From a checkpoint of a small autoregressive pixel model: 9000 steps, 45211 training examples.
Rows from block 4, named by matrix and row number. Rows with one number belong to one attention dimension. Each number is 200 + 40 x the weight over the matrix's rms, rounded and kept within 0 to 999. All counts start at 0.
# v: attention query, key and value (stacked) (model.blocks.4.attn.qkv.weight, 576x192, the v third), inputs 0-63
# proj: attention output (model.blocks.4.attn.proj.weight, 192x192, transposed), outputs 0-63
v.127,183,206,194,148,292,233,167,207,243,226,224,263,229,208,189,145,210,267,179,180,216,121,192,207,135,210,228,199,271,213,194,218,320,170,173,183,207,186,228,209,201,179,239,198,178,222,180,218,129,203,209,235,199,211,151,171,176,193,223,197,197,183,217,190
proj.127,190,150,132,109,197,237,197,188,185,213,222,245,139,189,177,147,159,222,137,194,160,267,202,211,147,243,207,176,227,168,194,264,221,194,190,150,244,255,224,115,203,203,275,204,211,145,185,212,193,104,187,181,273,160,193,210,226,247,181,194,166,110,178,201
v.128,222,286,171,226,206,180,158,170,229,238,187,219,230,133,184,205,197,273,170,183,155,163,174,166,248,151,187,223,210,188,249,216,212,189,216,286,228,210,166,206,147,168,203,206,174,150,267,215,256,187,187,134,194,164,151,179,143,205,173,160,159,205,164,237
proj.128,206,213,246,228,221,184,226,181,213,205,149,164,152,178,189,241,240,177,243,200,212,201,217,193,152,274,207,219,197,228,195,203,153,220,233,155,242,209,175,204,202,204,201,200,183,209,229,154,215,156,184,166,171,185,246,193,187,181,217,188,182,217,183,213
v.129,163,182,177,212,187,190,245,234,214,249,202,83,162,199,209,223,167,207,237,156,237,119,240,228,189,159,224,161,169,202,189,185,190,209,274,162,171,165,205,284,226,184,207,209,165,205,151,179,270,220,181,217,317,175,265,210,187,204,199,223,208,175,281,153
proj.129,230,301,171,190,119,237,177,211,188,208,220,328,232,245,203,197,198,266,174,204,195,194,184,216,181,197,210,210,200,222,194,220,237,233,214,275,152,179,185,175,216,189,220,223,180,176,206,158,138,184,233,251,142,214,185,202,122,197,168,210,178,223,169,202
v.130,267,164,252,265,190,219,232,238,224,171,221,159,196,175,223,197,198,202,285,213,194,255,213,199,147,132,260,172,189,194,244,243,199,237,197,191,215,164,215,241,140,199,190,233,220,161,173,143,172,247,149,166,158,271,260,207,189,235,247,248,180,165,239,214
proj.130,210,233,117,180,165,163,202,197,208,234,229,236,201,251,215,238,126,283,167,248,170,185,220,187,221,192,214,158,205,181,217,218,216,210,201,266,209,196,207,53,198,224,270,202,198,192,173,226,251,164,197,179,184,137,205,166,160,287,210,205,147,178,202,206
v.131,180,277,162,197,178,191,151,227,162,255,231,278,217,91,228,126,181,270,151,189,220,236,211,192,200,142,249,213,176,193,230,198,187,215,177,222,176,153,160,242,123,187,214,194,190,173,246,246,180,134,240,182,192,171,183,229,165,189,184,189,149,197,145,241
proj.131,135,200,246,205,219,158,228,190,215,211,191,180,194,147,201,209,249,173,246,199,160,149,202,157,142,218,205,196,215,235,195,214,167,209,203,199,212,149,171,186,219,214,208,219,196,176,191,186,199,175,194,215,239,194,234,197,221,178,218,193,243,202,224,233
v.132,110,308,131,209,134,39,207,222,199,249,194,217,246,196,172,242,239,207,132,184,191,269,160,186,236,209,185,218,163,236,210,141,164,109,151,229,218,248,234,259,199,163,124,203,192,267,193,201,229,119,191,146,177,152,108,163,143,201,222,174,194,180,116,175
proj.132,176,155,272,301,191,143,254,188,256,177,186,119,184,118,190,180,232,150,233,148,286,254,245,187,228,131,154,247,187,220,188,148,186,225,211,286,219,180,184,268,176,124,176,190,176,200,277,199,245,230,190,109,198,180,177,224,258,107,230,189,222,292,221,183
v.133,79,187,227,191,144,156,203,179,181,159,233,199,168,155,227,196,230,167,238,209,243,291,192,219,223,126,184,153,153,151,191,168,255,184,140,201,226,199,183,138,170,184,139,175,206,258,183,212,237,198,210,213,131,216,250,207,310,175,219,184,205,230,263,188
proj.133,142,270,322,221,230,159,241,241,182,245,200,77,227,152,240,205,194,204,255,191,250,57,174,173,208,316,214,189,216,190,247,200,141,244,159,266,157,152,195,184,209,194,130,218,189,238,191,224,193,284,198,205,207,190,239,198,118,147,229,179,232,267,181,221
v.134,255,285,147,199,215,266,158,234,198,206,176,182,252,239,188,208,203,245,107,184,221,103,226,181,160,173,172,178,194,172,210,256,180,194,249,153,161,244,258,229,175,218,215,223,169,153,141,219,239,278,206,158,154,229,124,180,151,123,239,181,139,208,194,226
proj.134,215,100,166,213,205,234,200,191,208,213,191,236,194,274,182,167,247,186,154,182,229,237,220,228,204,181,223,189,162,191,202,206,240,152,206,102,212,248,191,258,173,198,212,194,206,210,190,151,229,181,201,185,180,217,229,219,209,207,211,219,173,198,211,184
v.135,147,115,266,197,172,148,237,248,208,218,168,162,186,218,227,243,224,170,196,195,157,176,229,222,198,176,229,202,207,230,227,124,211,206,201,176,181,238,154,189,239,167,243,199,157,276,234,178,240,179,167,208,231,185,266,163,213,275,241,218,204,241,224,162
proj.135,217,322,182,163,149,124,172,184,160,104,229,277,224,250,195,174,162,238,250,187,249,291,197,220,259,79,141,283,239,187,172,178,211,189,204,259,165,133,194,186,258,148,229,213,189,168,231,260,166,248,226,220,225,168,160,176,191,187,172,201,225,262,214,172
v.136,266,106,216,203,127,264,149,225,175,226,172,234,238,111,168,168,107,166,244,242,153,325,195,164,187,239,210,196,147,197,182,264,309,209,215,161,230,192,172,189,218,174,219,178,264,200,224,198,157,247,161,233,118,172,221,197,212,190,145,218,189,197,222,178
proj.136,169,251,115,185,233,126,272,203,161,246,228,131,175,95,222,298,139,222,160,212,127,106,188,182,103,304,203,113,190,195,188,124,117,248,178,284,244,158,218,150,190,224,170,190,230,198,164,274,224,124,198,190,260,170,208,141,220,248,164,169,200,144,189,222
v.137,212,248,194,250,187,316,201,192,195,213,181,202,152,242,178,166,216,244,211,221,191,170,197,179,220,208,302,165,150,150,195,278,178,166,198,155,167,153,156,258,174,161,172,188,151,157,176,162,158,212,173,170,260,188,186,219,235,193,161,181,153,166,228,202
proj.137,229,222,197,170,219,192,207,202,205,252,195,192,219,170,209,241,185,243,165,216,97,67,162,192,162,233,215,134,238,176,199,262,174,225,154,274,188,231,209,179,219,235,171,247,181,153,167,236,229,193,208,223,234,188,168,190,193,261,219,208,200,158,181,266
v.138,201,186,253,168,97,152,187,246,173,242,246,218,133,329,208,150,227,216,109,260,138,123,247,174,120,224,222,239,190,141,226,172,155,192,203,180,185,188,171,138,230,190,170,209,206,282,185,221,247,217,187,220,223,87,232,240,168,235,222,196,176,181,115,222
proj.138,219,211,193,253,304,176,252,167,210,166,215,164,265,165,176,243,223,136,281,193,214,201,181,200,256,140,243,219,241,259,217,205,149,225,196,295,194,180,190,138,149,186,93,162,187,137,217,228,247,292,183,167,151,218,100,210,286,116,230,225,218,272,283,247
v.139,293,120,218,220,203,207,222,204,221,136,195,222,213,150,190,277,81,254,284,170,223,189,179,236,228,289,131,186,174,229,223,218,270,211,172,167,205,253,217,148,273,243,170,207,255,186,127,104,184,176,232,196,0,285,130,175,183,137,184,264,186,113,223,226
proj.139,237,189,106,260,181,204,299,233,237,189,242,151,159,193,187,279,128,218,106,170,250,225,247,218,237,156,143,179,120,210,183,112,224,195,156,246,249,210,209,254,164,220,186,157,222,265,178,224,224,167,213,203,169,207,219,201,275,195,199,210,173,146,154,155
v.140,291,223,202,224,170,183,223,194,270,200,224,149,181,292,213,200,196,256,244,159,176,208,169,216,225,191,157,240,223,236,202,161,98,201,268,232,186,172,207,284,164,226,214,222,218,58,187,261,236,176,190,231,188,154,215,161,98,165,198,193,149,186,197,259
proj.140,303,241,244,232,156,171,194,174,224,166,163,191,206,172,188,241,228,136,209,215,231,342,255,224,213,179,221,263,137,235,202,187,144,209,292,129,251,220,194,234,193,191,183,200,185,252,234,164,257,164,177,202,122,173,174,185,190,179,168,197,193,249,183,229
v.141,176,237,238,234,217,164,199,204,190,225,204,112,170,263,187,275,316,181,212,176,242,108,250,193,181,217,217,156,260,205,193,154,56,190,165,179,186,232,157,174,164,193,127,173,169,264,148,125,226,138,245,209,299,283,280,198,295,251,192,267,239,263,213,186
proj.141,248,250,234,150,109,227,131,200,262,160,226,295,265,243,193,163,170,189,236,243,168,215,201,196,348,71,161,247,249,162,207,281,291,174,178,248,170,226,216,147,213,193,251,225,199,188,192,192,202,307,186,225,150,201,122,217,153,251,205,217,272,229,206,202
v.142,180,193,152,137,212,76,165,169,197,273,197,284,263,229,184,221,190,196,173,243,225,221,210,152,239,157,176,238,258,202,206,145,244,160,124,233,139,270,206,163,157,169,87,221,261,161,253,232,205,178,252,166,137,192,156,170,182,237,261,241,229,194,202,240
proj.142,156,195,309,222,154,221,229,195,223,188,194,122,139,197,197,128,201,127,261,203,290,379,295,187,260,178,214,268,185,193,237,154,195,198,215,167,238,209,164,189,148,162,269,167,174,276,265,166,267,204,133,112,166,147,253,231,169,151,243,183,185,277,204,149
v.143,253,198,196,211,126,141,201,228,209,195,172,245,162,206,203,171,151,259,176,230,183,274,149,136,147,181,166,208,229,199,222,230,294,172,116,205,239,169,238,119,153,216,243,159,197,185,240,234,166,189,169,139,205,193,217,210,140,275,234,214,229,232,137,209
proj.143,181,193,154,198,231,133,131,170,207,147,204,239,148,255,187,191,330,207,222,226,184,382,236,220,178,152,230,270,244,212,200,161,184,189,251,143,191,172,214,222,212,203,282,140,193,215,220,163,288,125,162,196,196,158,232,172,268,206,204,192,147,186,318,151
v.144,233,92,191,202,144,224,237,253,250,175,177,160,231,211,201,179,207,167,215,189,186,147,178,203,225,184,108,179,180,254,180,160,180,178,178,240,219,224,240,264,200,146,266,203,208,125,251,256,249,186,237,184,106,216,227,236,160,160,181,248,220,170,162,169
proj.144,175,155,220,213,191,164,217,165,200,223,246,133,189,189,207,151,208,187,217,203,223,220,232,206,229,105,168,178,164,194,176,203,269,161,191,158,169,204,166,190,226,157,250,224,202,247,202,219,217,197,177,169,143,168,214,199,132,248,188,157,160,249,211,177
v.145,221,236,166,228,181,155,174,224,180,225,209,204,169,221,194,191,146,243,163,179,206,203,213,159,171,202,189,225,234,177,226,211,158,149,147,222,211,230,199,241,210,150,195,196,161,191,220,158,226,173,243,169,248,210,175,222,228,228,206,216,192,228,195,193
proj.145,200,188,170,192,239,192,205,180,210,199,191,190,228,259,140,138,246,208,230,196,148,228,175,175,190,199,207,201,204,177,209,144,175,231,194,244,192,242,189,198,178,206,167,185,186,173,214,206,157,188,179,165,103,205,210,178,168,191,215,222,219,248,207,226
v.146,171,151,232,214,227,212,223,167,204,190,204,173,186,212,236,189,212,152,195,194,205,194,224,226,218,241,132,207,172,217,189,239,212,233,183,140,199,192,179,189,203,236,231,230,169,127,200,140,165,176,176,227,198,243,156,236,207,214,155,248,208,196,207,150
proj.146,201,210,162,185,159,192,182,168,172,209,209,193,219,212,186,210,242,160,217,215,204,242,189,208,207,196,216,192,209,206,161,190,230,209,158,230,205,173,237,209,196,214,214,157,201,184,196,247,185,220,174,198,236,174,186,212,236,208,175,195,198,217,237,205
v.147,226,223,189,162,152,232,224,205,220,152,203,191,206,221,190,204,208,161,164,210,224,189,197,235,166,242,223,226,151,182,168,221,170,182,241,158,218,184,226,191,248,252,199,178,177,235,178,163,173,230,197,204,181,183,195,238,209,202,176,192,197,185,199,181
proj.147,204,256,238,203,223,170,183,165,173,207,192,215,178,60,243,205,210,189,189,219,202,198,179,173,184,185,230,191,178,207,235,213,232,184,212,188,223,194,157,196,204,198,172,177,204,192,183,224,194,192,186,225,228,210,166,184,172,219,147,206,186,177,172,210
v.148,247,171,211,228,188,192,221,237,215,235,209,204,203,236,229,269,195,202,172,188,178,216,246,231,226,179,232,254,177,185,172,231,253,207,204,250,200,164,174,171,209,215,195,236,273,250,167,176,181,219,213,243,172,208,202,209,227,233,214,190,221,174,221,180
proj.148,227,199,182,155,255,191,151,184,213,200,208,209,185,152,197,160,255,211,196,216,150,198,174,185,189,192,232,216,206,213,196,203,199,187,214,188,176,161,190,184,209,190,215,215,215,208,185,231,186,183,186,200,192,198,204,196,241,213,197,190,195,192,173,210
v.149,187,175,181,161,174,242,202,173,193,225,231,197,199,181,211,232,168,215,238,208,235,195,252,241,206,214,130,209,214,203,233,198,261,196,147,158,185,261,199,214,230,167,204,240,229,186,239,194,200,173,241,194,153,232,169,225,194,212,169,187,174,186,212,185
proj.149,210,211,203,177,178,195,214,199,204,214,204,219,196,182,191,202,210,216,224,192,183,216,175,172,194,224,222,196,181,172,216,216,167,200,226,225,178,237,211,234,173,174,243,210,235,270,206,181,224,198,187,157,217,205,219,218,221,236,234,206,187,202,201,204
v.150,213,247,204,234,227,168,160,241,219,176,222,167,169,175,166,187,159,206,216,239,197,241,194,182,205,161,144,171,169,150,231,226,297,232,239,226,201,195,180,206,197,190,202,202,221,207,195,150,233,209,171,147,165,225,244,164,146,182,175,202,218,171,192,196
proj.150,191,168,147,183,170,176,218,173,228,181,195,235,252,215,196,189,173,206,204,184,237,206,186,221,219,186,219,197,192,182,197,191,216,190,184,192,164,185,232,220,194,197,206,197,215,242,221,186,202,232,193,200,231,203,226,205,263,219,201,186,169,168,216,169
v.151,188,245,222,160,215,209,176,208,224,164,158,241,195,183,235,188,216,195,187,219,213,200,166,230,168,172,243,185,195,188,223,223,184,201,251,185,200,130,162,206,167,207,184,202,237,209,211,165,222,193,216,209,267,159,199,152,263,206,170,201,202,235,222,234
proj.151,234,266,256,200,231,198,177,185,202,188,188,236,179,120,231,251,214,220,162,204,236,184,206,180,218,234,216,179,162,197,227,227,226,181,208,169,217,170,202,187,254,198,169,221,194,227,157,205,208,198,226,232,261,204,149,188,181,212,169,196,209,187,181,169
v.152,214,191,207,152,214,232,218,174,169,242,241,247,144,156,208,152,225,249,199,212,213,158,166,198,178,135,250,227,219,205,204,225,227,213,165,183,177,229,195,237,179,165,223,196,218,135,246,214,219,197,207,167,207,168,170,179,216,241,236,203,162,253,180,199
proj.152,189,191,173,205,227,234,193,200,205,183,187,234,200,201,208,230,178,206,213,213,207,229,194,208,214,208,193,199,177,185,201,198,222,178,209,159,216,176,187,200,212,201,204,214,218,210,168,229,194,188,215,197,180,203,192,208,162,194,166,206,186,152,213,203
v.153,241,229,241,212,149,208,211,174,198,207,220,204,158,180,195,109,164,258,238,204,228,181,170,181,213,149,170,203,211,247,168,186,139,157,181,213,194,192,225,206,257,216,231,203,148,201,176,289,200,155,213,276,240,240,181,166,192,216,168,248,198,273,183,245
proj.153,162,193,183,218,248,242,142,219,212,163,175,188,191,204,176,267,177,183,143,200,185,224,220,234,258,225,229,202,203,226,179,211,208,210,198,157,223,177,191,137,262,235,175,184,171,188,171,215,224,153,271,263,167,172,197,176,105,164,150,202,206,178,247,212
v.154,172,197,234,162,223,197,212,190,161,175,222,181,173,136,187,265,217,173,237,171,177,186,167,160,213,248,243,211,197,190,171,220,191,224,188,178,214,223,229,143,200,234,153,212,234,200,198,147,189,192,212,223,163,184,140,155,230,227,203,181,142,196,239,201
proj.154,211,268,246,167,212,221,162,209,150,201,200,251,182,108,224,306,198,194,180,191,180,193,161,165,179,319,235,159,158,194,242,231,198,220,246,168,233,198,217,194,174,227,173,226,202,178,159,169,201,189,203,234,293,202,183,222,136,225,149,222,199,165,187,193
v.155,182,291,245,164,234,250,213,219,181,182,224,215,194,189,190,221,179,252,209,207,202,241,180,159,169,190,203,156,236,200,236,228,190,198,217,186,240,219,156,198,134,216,212,182,174,201,220,212,206,167,180,190,301,143,192,222,157,272,218,168,194,235,193,221
proj.155,245,213,232,173,237,238,154,286,212,199,195,224,195,266,208,257,203,219,170,198,198,192,199,248,161,260,230,208,219,220,197,226,159,215,244,187,222,181,231,196,226,247,196,204,167,169,206,174,204,172,224,234,241,191,195,188,155,170,191,222,218,193,224,247
v.156,169,262,229,191,239,241,154,205,228,224,263,236,192,170,199,221,194,203,138,188,220,182,174,204,239,201,254,203,223,233,201,211,205,152,171,205,171,222,230,160,170,247,121,172,218,255,164,171,217,230,205,241,237,251,203,188,222,208,193,222,165,176,246,207
proj.156,203,251,165,196,202,206,158,244,229,175,181,248,193,200,204,231,176,213,223,197,168,218,191,181,148,221,261,208,192,181,236,208,141,236,212,258,201,219,191,243,176,216,214,188,196,193,182,194,228,201,210,219,254,201,230,202,199,203,234,209,220,169,187,243
v.157,272,233,241,199,205,158,204,171,247,174,163,176,154,178,216,248,208,169,272,208,164,245,149,178,210,254,206,182,188,213,208,165,232,175,175,272,186,184,182,187,221,152,152,242,234,241,198,177,241,224,195,210,197,183,225,178,216,269,160,188,143,200,181,209
proj.157,168,176,206,186,196,252,177,218,175,216,202,276,195,185,221,226,176,197,151,208,184,182,179,242,251,210,211,247,256,209,183,199,245,187,211,216,225,188,220,180,215,203,197,218,189,179,196,225,187,223,243,184,232,218,179,185,192,185,158,183,197,205,190,179
v.158,150,181,188,205,179,169,199,189,195,178,232,232,207,175,157,169,246,186,170,224,200,213,237,198,223,142,131,177,203,194,234,203,234,150,203,257,159,223,210,192,199,193,181,171,209,289,158,216,240,176,213,163,150,217,239,221,278,187,189,196,248,166,235,184
proj.158,187,217,220,212,192,164,250,184,220,195,210,215,227,173,206,145,178,263,218,159,209,231,190,153,174,198,215,186,154,147,238,171,158,200,206,214,180,276,179,282,176,156,214,235,224,240,212,152,219,213,184,151,216,219,204,210,214,254,265,195,212,226,166,157
v.159,150,251,208,254,165,178,192,172,234,187,128,202,183,154,195,154,242,194,182,189,183,167,190,192,190,199,218,236,226,207,191,118,208,218,215,267,172,172,174,287,218,221,194,210,170,142,193,162,224,215,225,190,278,194,239,178,218,177,179,162,254,147,261,188
proj.159,216,186,268,214,253,197,231,179,185,205,205,181,213,229,185,170,196,220,150,215,164,203,186,198,187,143,182,214,184,197,217,201,241,192,224,163,210,205,184,139,216,218,129,204,220,197,207,262,163,189,202,211,108,219,165,199,115,197,169,217,182,256,197,133
v.160,181,159,187,212,162,201,217,212,210,224,192,188,185,193,196,205,204,159,164,242,228,199,179,188,228,224,147,235,162,249,181,204,177,217,172,192,174,213,172,237,224,191,205,248,237,196,216,221,202,182,219,143,182,243,198,216,176,205,225,235,203,184,139,225
proj.160,162,194,192,208,148,173,249,188,199,188,234,186,225,188,230,166,221,199,249,203,248,210,221,217,220,201,181,192,191,181,188,186,244,183,164,198,174,235,185,237,202,154,265,208,226,228,184,177,214,215,181,171,210,191,156,243,213,227,213,194,199,167,194,153
v.161,240,245,176,195,222,216,180,189,193,157,211,197,206,188,239,170,168,179,199,184,248,169,158,222,184,202,221,185,173,190,233,154,173,179,185,206,263,236,203,241,248,220,243,194,249,214,162,179,235,178,249,189,177,213,234,204,184,230,235,200,229,201,169,177
proj.161,186,210,222,214,218,165,228,137,161,189,212,183,242,138,189,196,224,157,225,219,180,236,200,165,183,218,164,197,171,203,202,159,258,213,222,195,208,207,174,174,183,199,196,199,196,208,211,202,149,178,141,198,186,191,194,202,161,242,179,200,205,208,176,185
v.162,167,207,167,227,238,173,207,188,173,225,239,238,201,142,196,165,210,187,250,249,185,158,235,174,231,155,224,203,202,169,201,203,185,252,146,232,198,213,227,184,185,175,147,207,256,190,176,204,168,182,199,222,142,178,147,225,229,220,168,239,200,171,227,239
proj.162,187,201,154,195,138,210,193,185,197,189,181,227,207,98,207,230,150,219,195,203,189,175,190,186,226,168,219,233,200,137,231,166,208,189,156,162,186,227,173,219,200,175,189,215,243,245,156,189,164,191,199,206,178,243,172,224,226,231,181,212,216,181,192,100
v.163,162,199,196,220,233,275,136,211,203,179,222,201,204,209,192,160,222,244,170,199,205,203,216,207,220,162,145,184,195,238,190,187,275,160,164,194,175,246,214,181,244,201,226,194,176,210,223,176,168,191,241,169,200,194,243,170,182,242,225,192,197,192,137,237
proj.163,150,167,134,177,198,250,233,233,210,167,206,210,223,311,196,152,197,211,226,192,191,197,231,214,164,248,209,180,205,214,168,198,109,198,194,243,166,239,205,269,164,196,287,145,188,180,264,151,257,242,197,167,208,201,240,229,257,196,274,209,177,182,236,283
v.164,116,131,188,209,175,181,156,226,191,254,195,213,191,148,214,202,148,235,190,181,184,272,246,216,271,187,143,157,215,237,222,189,239,204,173,206,173,260,184,150,261,166,191,193,162,184,243,176,177,178,159,224,223,158,251,180,167,222,184,179,187,194,194,186
proj.164,198,288,217,145,184,208,203,243,218,187,217,239,200,245,215,239,220,214,236,182,248,270,164,165,163,329,228,102,134,155,241,232,83,241,242,197,197,243,213,261,141,221,269,208,169,275,174,84,239,214,210,211,314,186,182,227,222,252,238,188,170,158,190,210
v.165,157,129,197,199,204,178,235,238,232,164,208,151,240,249,184,174,213,170,170,163,191,228,163,210,220,185,194,238,194,172,201,221,152,160,210,224,175,175,195,241,194,175,191,152,217,131,215,254,195,179,206,157,240,225,232,184,211,151,181,144,175,184,216,168
proj.165,195,151,202,229,183,211,258,194,224,219,207,160,201,292,163,149,240,206,241,209,182,208,220,203,179,112,146,203,220,201,178,184,177,195,181,200,205,217,204,203,152,216,232,193,202,167,243,210,188,183,162,133,116,194,217,196,216,155,253,194,184,247,211,205
v.166,183,277,234,245,227,190,231,169,227,151,182,172,246,259,173,201,240,193,175,202,237,182,215,177,169,253,235,196,214,176,180,232,131,177,198,185,184,229,185,201,218,231,202,187,214,302,148,155,191,253,222,244,174,204,181,223,246,214,208,198,196,175,168,218
proj.166,235,274,253,216,226,150,211,174,160,240,198,220,168,0,221,202,258,206,200,210,196,209,175,131,129,167,220,182,176,183,245,184,245,198,211,221,226,193,162,200,197,196,178,229,208,183,167,225,156,145,159,191,243,193,191,164,150,263,145,202,216,228,135,180
v.167,190,229,192,168,217,217,173,188,237,208,225,234,204,201,177,211,196,234,232,199,170,240,192,223,217,176,163,202,215,184,239,182,245,203,237,225,199,215,207,256,180,227,194,183,139,172,197,215,187,193,195,178,255,230,219,182,121,241,196,196,201,181,165,188
proj.167,184,142,173,211,166,216,226,243,233,187,207,202,200,309,195,185,148,199,221,198,208,204,203,225,219,227,177,221,238,214,170,198,153,198,198,253,172,214,200,188,188,200,251,187,206,212,240,179,226,248,188,165,208,208,216,212,248,188,255,213,190,178,210,221
v.168,193,129,158,243,251,215,224,266,251,207,185,211,189,277,228,207,193,172,163,162,190,204,202,200,166,210,221,243,164,199,202,149,228,219,170,162,209,198,219,195,199,215,171,188,196,214,196,206,150,235,200,208,168,188,165,164,210,160,180,182,251,192,217,163
proj.168,230,218,192,172,185,148,197,167,187,218,177,156,199,173,214,202,222,220,218,202,227,215,198,190,180,154,198,188,206,186,222,195,193,182,170,186,195,159,185,149,205,219,184,182,177,176,183,183,168,174,207,206,148,192,177,181,214,186,168,200,208,193,189,207
v.169,259,250,241,245,203,209,222,204,162,248,196,194,171,196,215,170,241,242,198,230,204,189,220,175,172,192,199,207,219,214,201,190,250,187,199,246,172,163,198,261,211,208,237,200,141,204,186,207,246,170,214,179,256,217,294,162,197,244,222,163,186,229,207,236
proj.169,198,194,209,201,242,237,184,222,219,184,205,192,199,248,206,158,180,182,186,195,199,189,197,236,196,216,190,215,205,211,215,196,208,217,243,131,194,185,176,170,215,203,188,191,169,170,232,206,183,205,228,231,197,183,216,194,142,151,188,190,210,195,210,222
v.170,254,202,207,190,236,156,191,244,223,187,129,243,186,165,169,222,230,164,230,194,239,241,220,175,174,185,202,185,197,142,176,151,175,249,195,292,189,216,198,230,239,226,215,192,192,204,205,215,204,190,203,226,190,179,212,147,230,184,209,195,192,207,222,184
proj.170,179,169,233,216,187,209,221,183,176,200,210,184,231,162,184,205,175,180,179,210,185,235,209,185,242,189,157,208,228,207,191,182,241,205,195,198,222,200,194,128,220,220,179,204,182,179,219,243,121,227,189,170,214,226,137,172,164,216,153,188,207,218,165,145
v.171,150,221,242,193,249,198,191,198,214,156,158,203,176,162,186,168,211,185,200,214,231,162,172,213,254,158,268,252,195,205,191,155,267,244,272,205,160,150,160,239,160,192,184,198,242,220,182,155,181,137,217,189,259,176,273,176,237,177,207,148,184,150,242,210
proj.171,198,245,222,214,222,204,239,180,215,195,213,226,222,128,216,230,182,218,211,201,197,210,200,178,134,218,179,167,151,192,239,200,236,176,228,161,214,195,210,178,193,191,164,198,200,210,180,227,159,197,182,198,207,237,144,228,179,231,179,212,214,178,151,119
v.172,183,207,223,210,167,191,211,202,164,285,207,250,229,125,204,258,213,188,186,243,216,183,215,198,235,244,236,218,218,162,238,154,293,178,194,200,190,256,183,205,259,194,123,269,199,242,157,158,171,149,214,272,242,170,194,224,194,272,156,166,182,182,160,195
proj.172,186,290,174,136,232,220,137,214,205,194,169,254,179,175,171,184,201,188,222,210,157,226,162,173,146,272,227,197,198,159,255,191,150,252,219,264,207,232,204,199,197,195,184,200,180,189,195,217,186,193,215,239,254,186,180,194,217,227,202,192,243,164,196,256
v.173,202,238,219,188,165,215,163,230,239,186,232,223,176,236,206,223,141,281,214,208,193,153,212,168,167,179,165,197,170,232,183,174,154,139,216,188,223,233,208,169,237,153,198,188,172,151,180,256,222,239,242,222,184,173,156,232,193,229,240,191,143,174,168,208
proj.173,156,165,162,179,238,234,192,236,186,182,204,194,171,266,179,182,224,187,197,191,195,210,218,233,225,229,220,215,230,215,139,206,146,206,187,249,182,165,210,240,212,209,218,184,205,219,248,197,258,246,220,192,197,190,259,200,253,146,208,193,202,217,244,264
v.174,227,246,182,194,165,144,202,219,172,163,151,194,213,174,216,234,190,149,195,178,208,192,236,215,184,190,211,227,189,169,202,167,217,207,233,196,234,158,218,134,178,210,248,227,222,234,185,192,203,215,190,178,204,187,171,166,196,246,197,198,215,218,202,211
proj.174,243,248,221,202,235,194,207,143,169,212,205,214,226,97,222,245,233,212,186,214,205,186,191,153,156,179,227,186,149,182,254,193,255,190,215,124,224,203,181,226,226,193,155,223,185,195,152,182,140,144,171,208,191,226,157,177,158,247,158,209,174,171,171,148
v.175,180,210,171,176,165,240,175,232,171,200,220,221,162,148,219,202,219,219,163,187,211,231,205,160,191,211,143,171,163,236,227,195,266,174,145,173,206,208,202,195,241,199,196,219,178,169,224,183,208,204,232,231,238,202,173,177,217,174,167,152,180,195,169,266
proj.175,185,213,195,175,180,211,185,218,186,198,202,236,183,209,216,200,172,217,191,198,208,188,181,214,184,225,224,192,203,159,215,188,131,205,204,213,197,234,208,251,200,199,211,196,194,199,210,142,218,230,201,208,220,222,196,200,198,201,210,205,188,201,218,226
v.176,163,140,161,163,235,160,194,190,207,206,247,207,168,168,232,155,251,232,235,152,242,176,185,168,200,153,152,226,212,234,158,242,263,199,196,140,154,182,165,249,178,218,173,232,225,212,183,204,202,178,243,234,229,238,227,213,144,223,183,240,253,233,207,177
proj.176,222,196,201,193,159,233,139,218,250,227,228,207,159,241,205,167,214,207,172,199,174,207,192,228,241,169,235,228,194,207,207,205,207,187,216,208,163,182,191,203,207,160,209,220,195,230,177,240,255,171,232,201,159,159,220,183,212,197,213,191,248,208,232,212
v.177,174,235,223,237,181,207,210,244,241,221,201,226,216,156,187,209,219,228,256,192,174,193,195,214,209,149,233,256,214,190,260,163,217,229,225,178,201,159,152,236,135,205,199,182,170,197,213,222,184,236,154,269,256,185,158,177,227,164,238,180,187,231,227,231
proj.177,275,250,233,194,235,214,147,235,199,199,203,219,204,213,181,260,216,199,201,207,164,205,185,198,151,230,234,191,189,218,238,233,201,212,236,196,212,210,204,157,226,213,132,214,184,241,130,231,185,129,220,230,173,189,174,169,130,197,156,208,231,206,178,159
v.178,229,191,187,169,227,230,202,174,210,229,230,227,165,197,172,128,270,184,201,202,186,207,171,231,207,161,178,202,166,188,255,202,163,177,144,212,161,245,171,235,142,146,207,227,202,156,175,193,221,142,212,220,213,165,211,157,224,188,221,234,216,243,203,220
proj.178,194,230,193,221,189,224,225,216,208,180,200,214,232,203,176,200,130,225,225,197,203,216,208,207,215,187,207,211,174,188,210,178,217,172,180,191,217,234,184,209,208,194,162,204,197,251,178,209,195,187,233,186,164,213,168,187,159,196,173,207,240,193,226,146
v.179,257,208,241,186,196,263,216,191,230,200,255,177,210,187,194,199,199,202,240,161,212,210,213,167,202,234,221,188,142,227,230,220,248,197,190,155,223,221,215,186,199,212,138,168,249,178,186,218,186,158,219,199,116,242,219,188,147,200,177,240,204,199,149,133
proj.179,149,237,213,177,147,202,175,239,174,224,220,236,196,85,221,250,226,206,221,210,234,246,225,219,203,221,205,193,163,188,213,231,215,203,215,188,214,205,221,183,199,179,275,207,207,218,172,160,252,205,200,202,296,166,187,233,192,248,173,202,184,180,190,213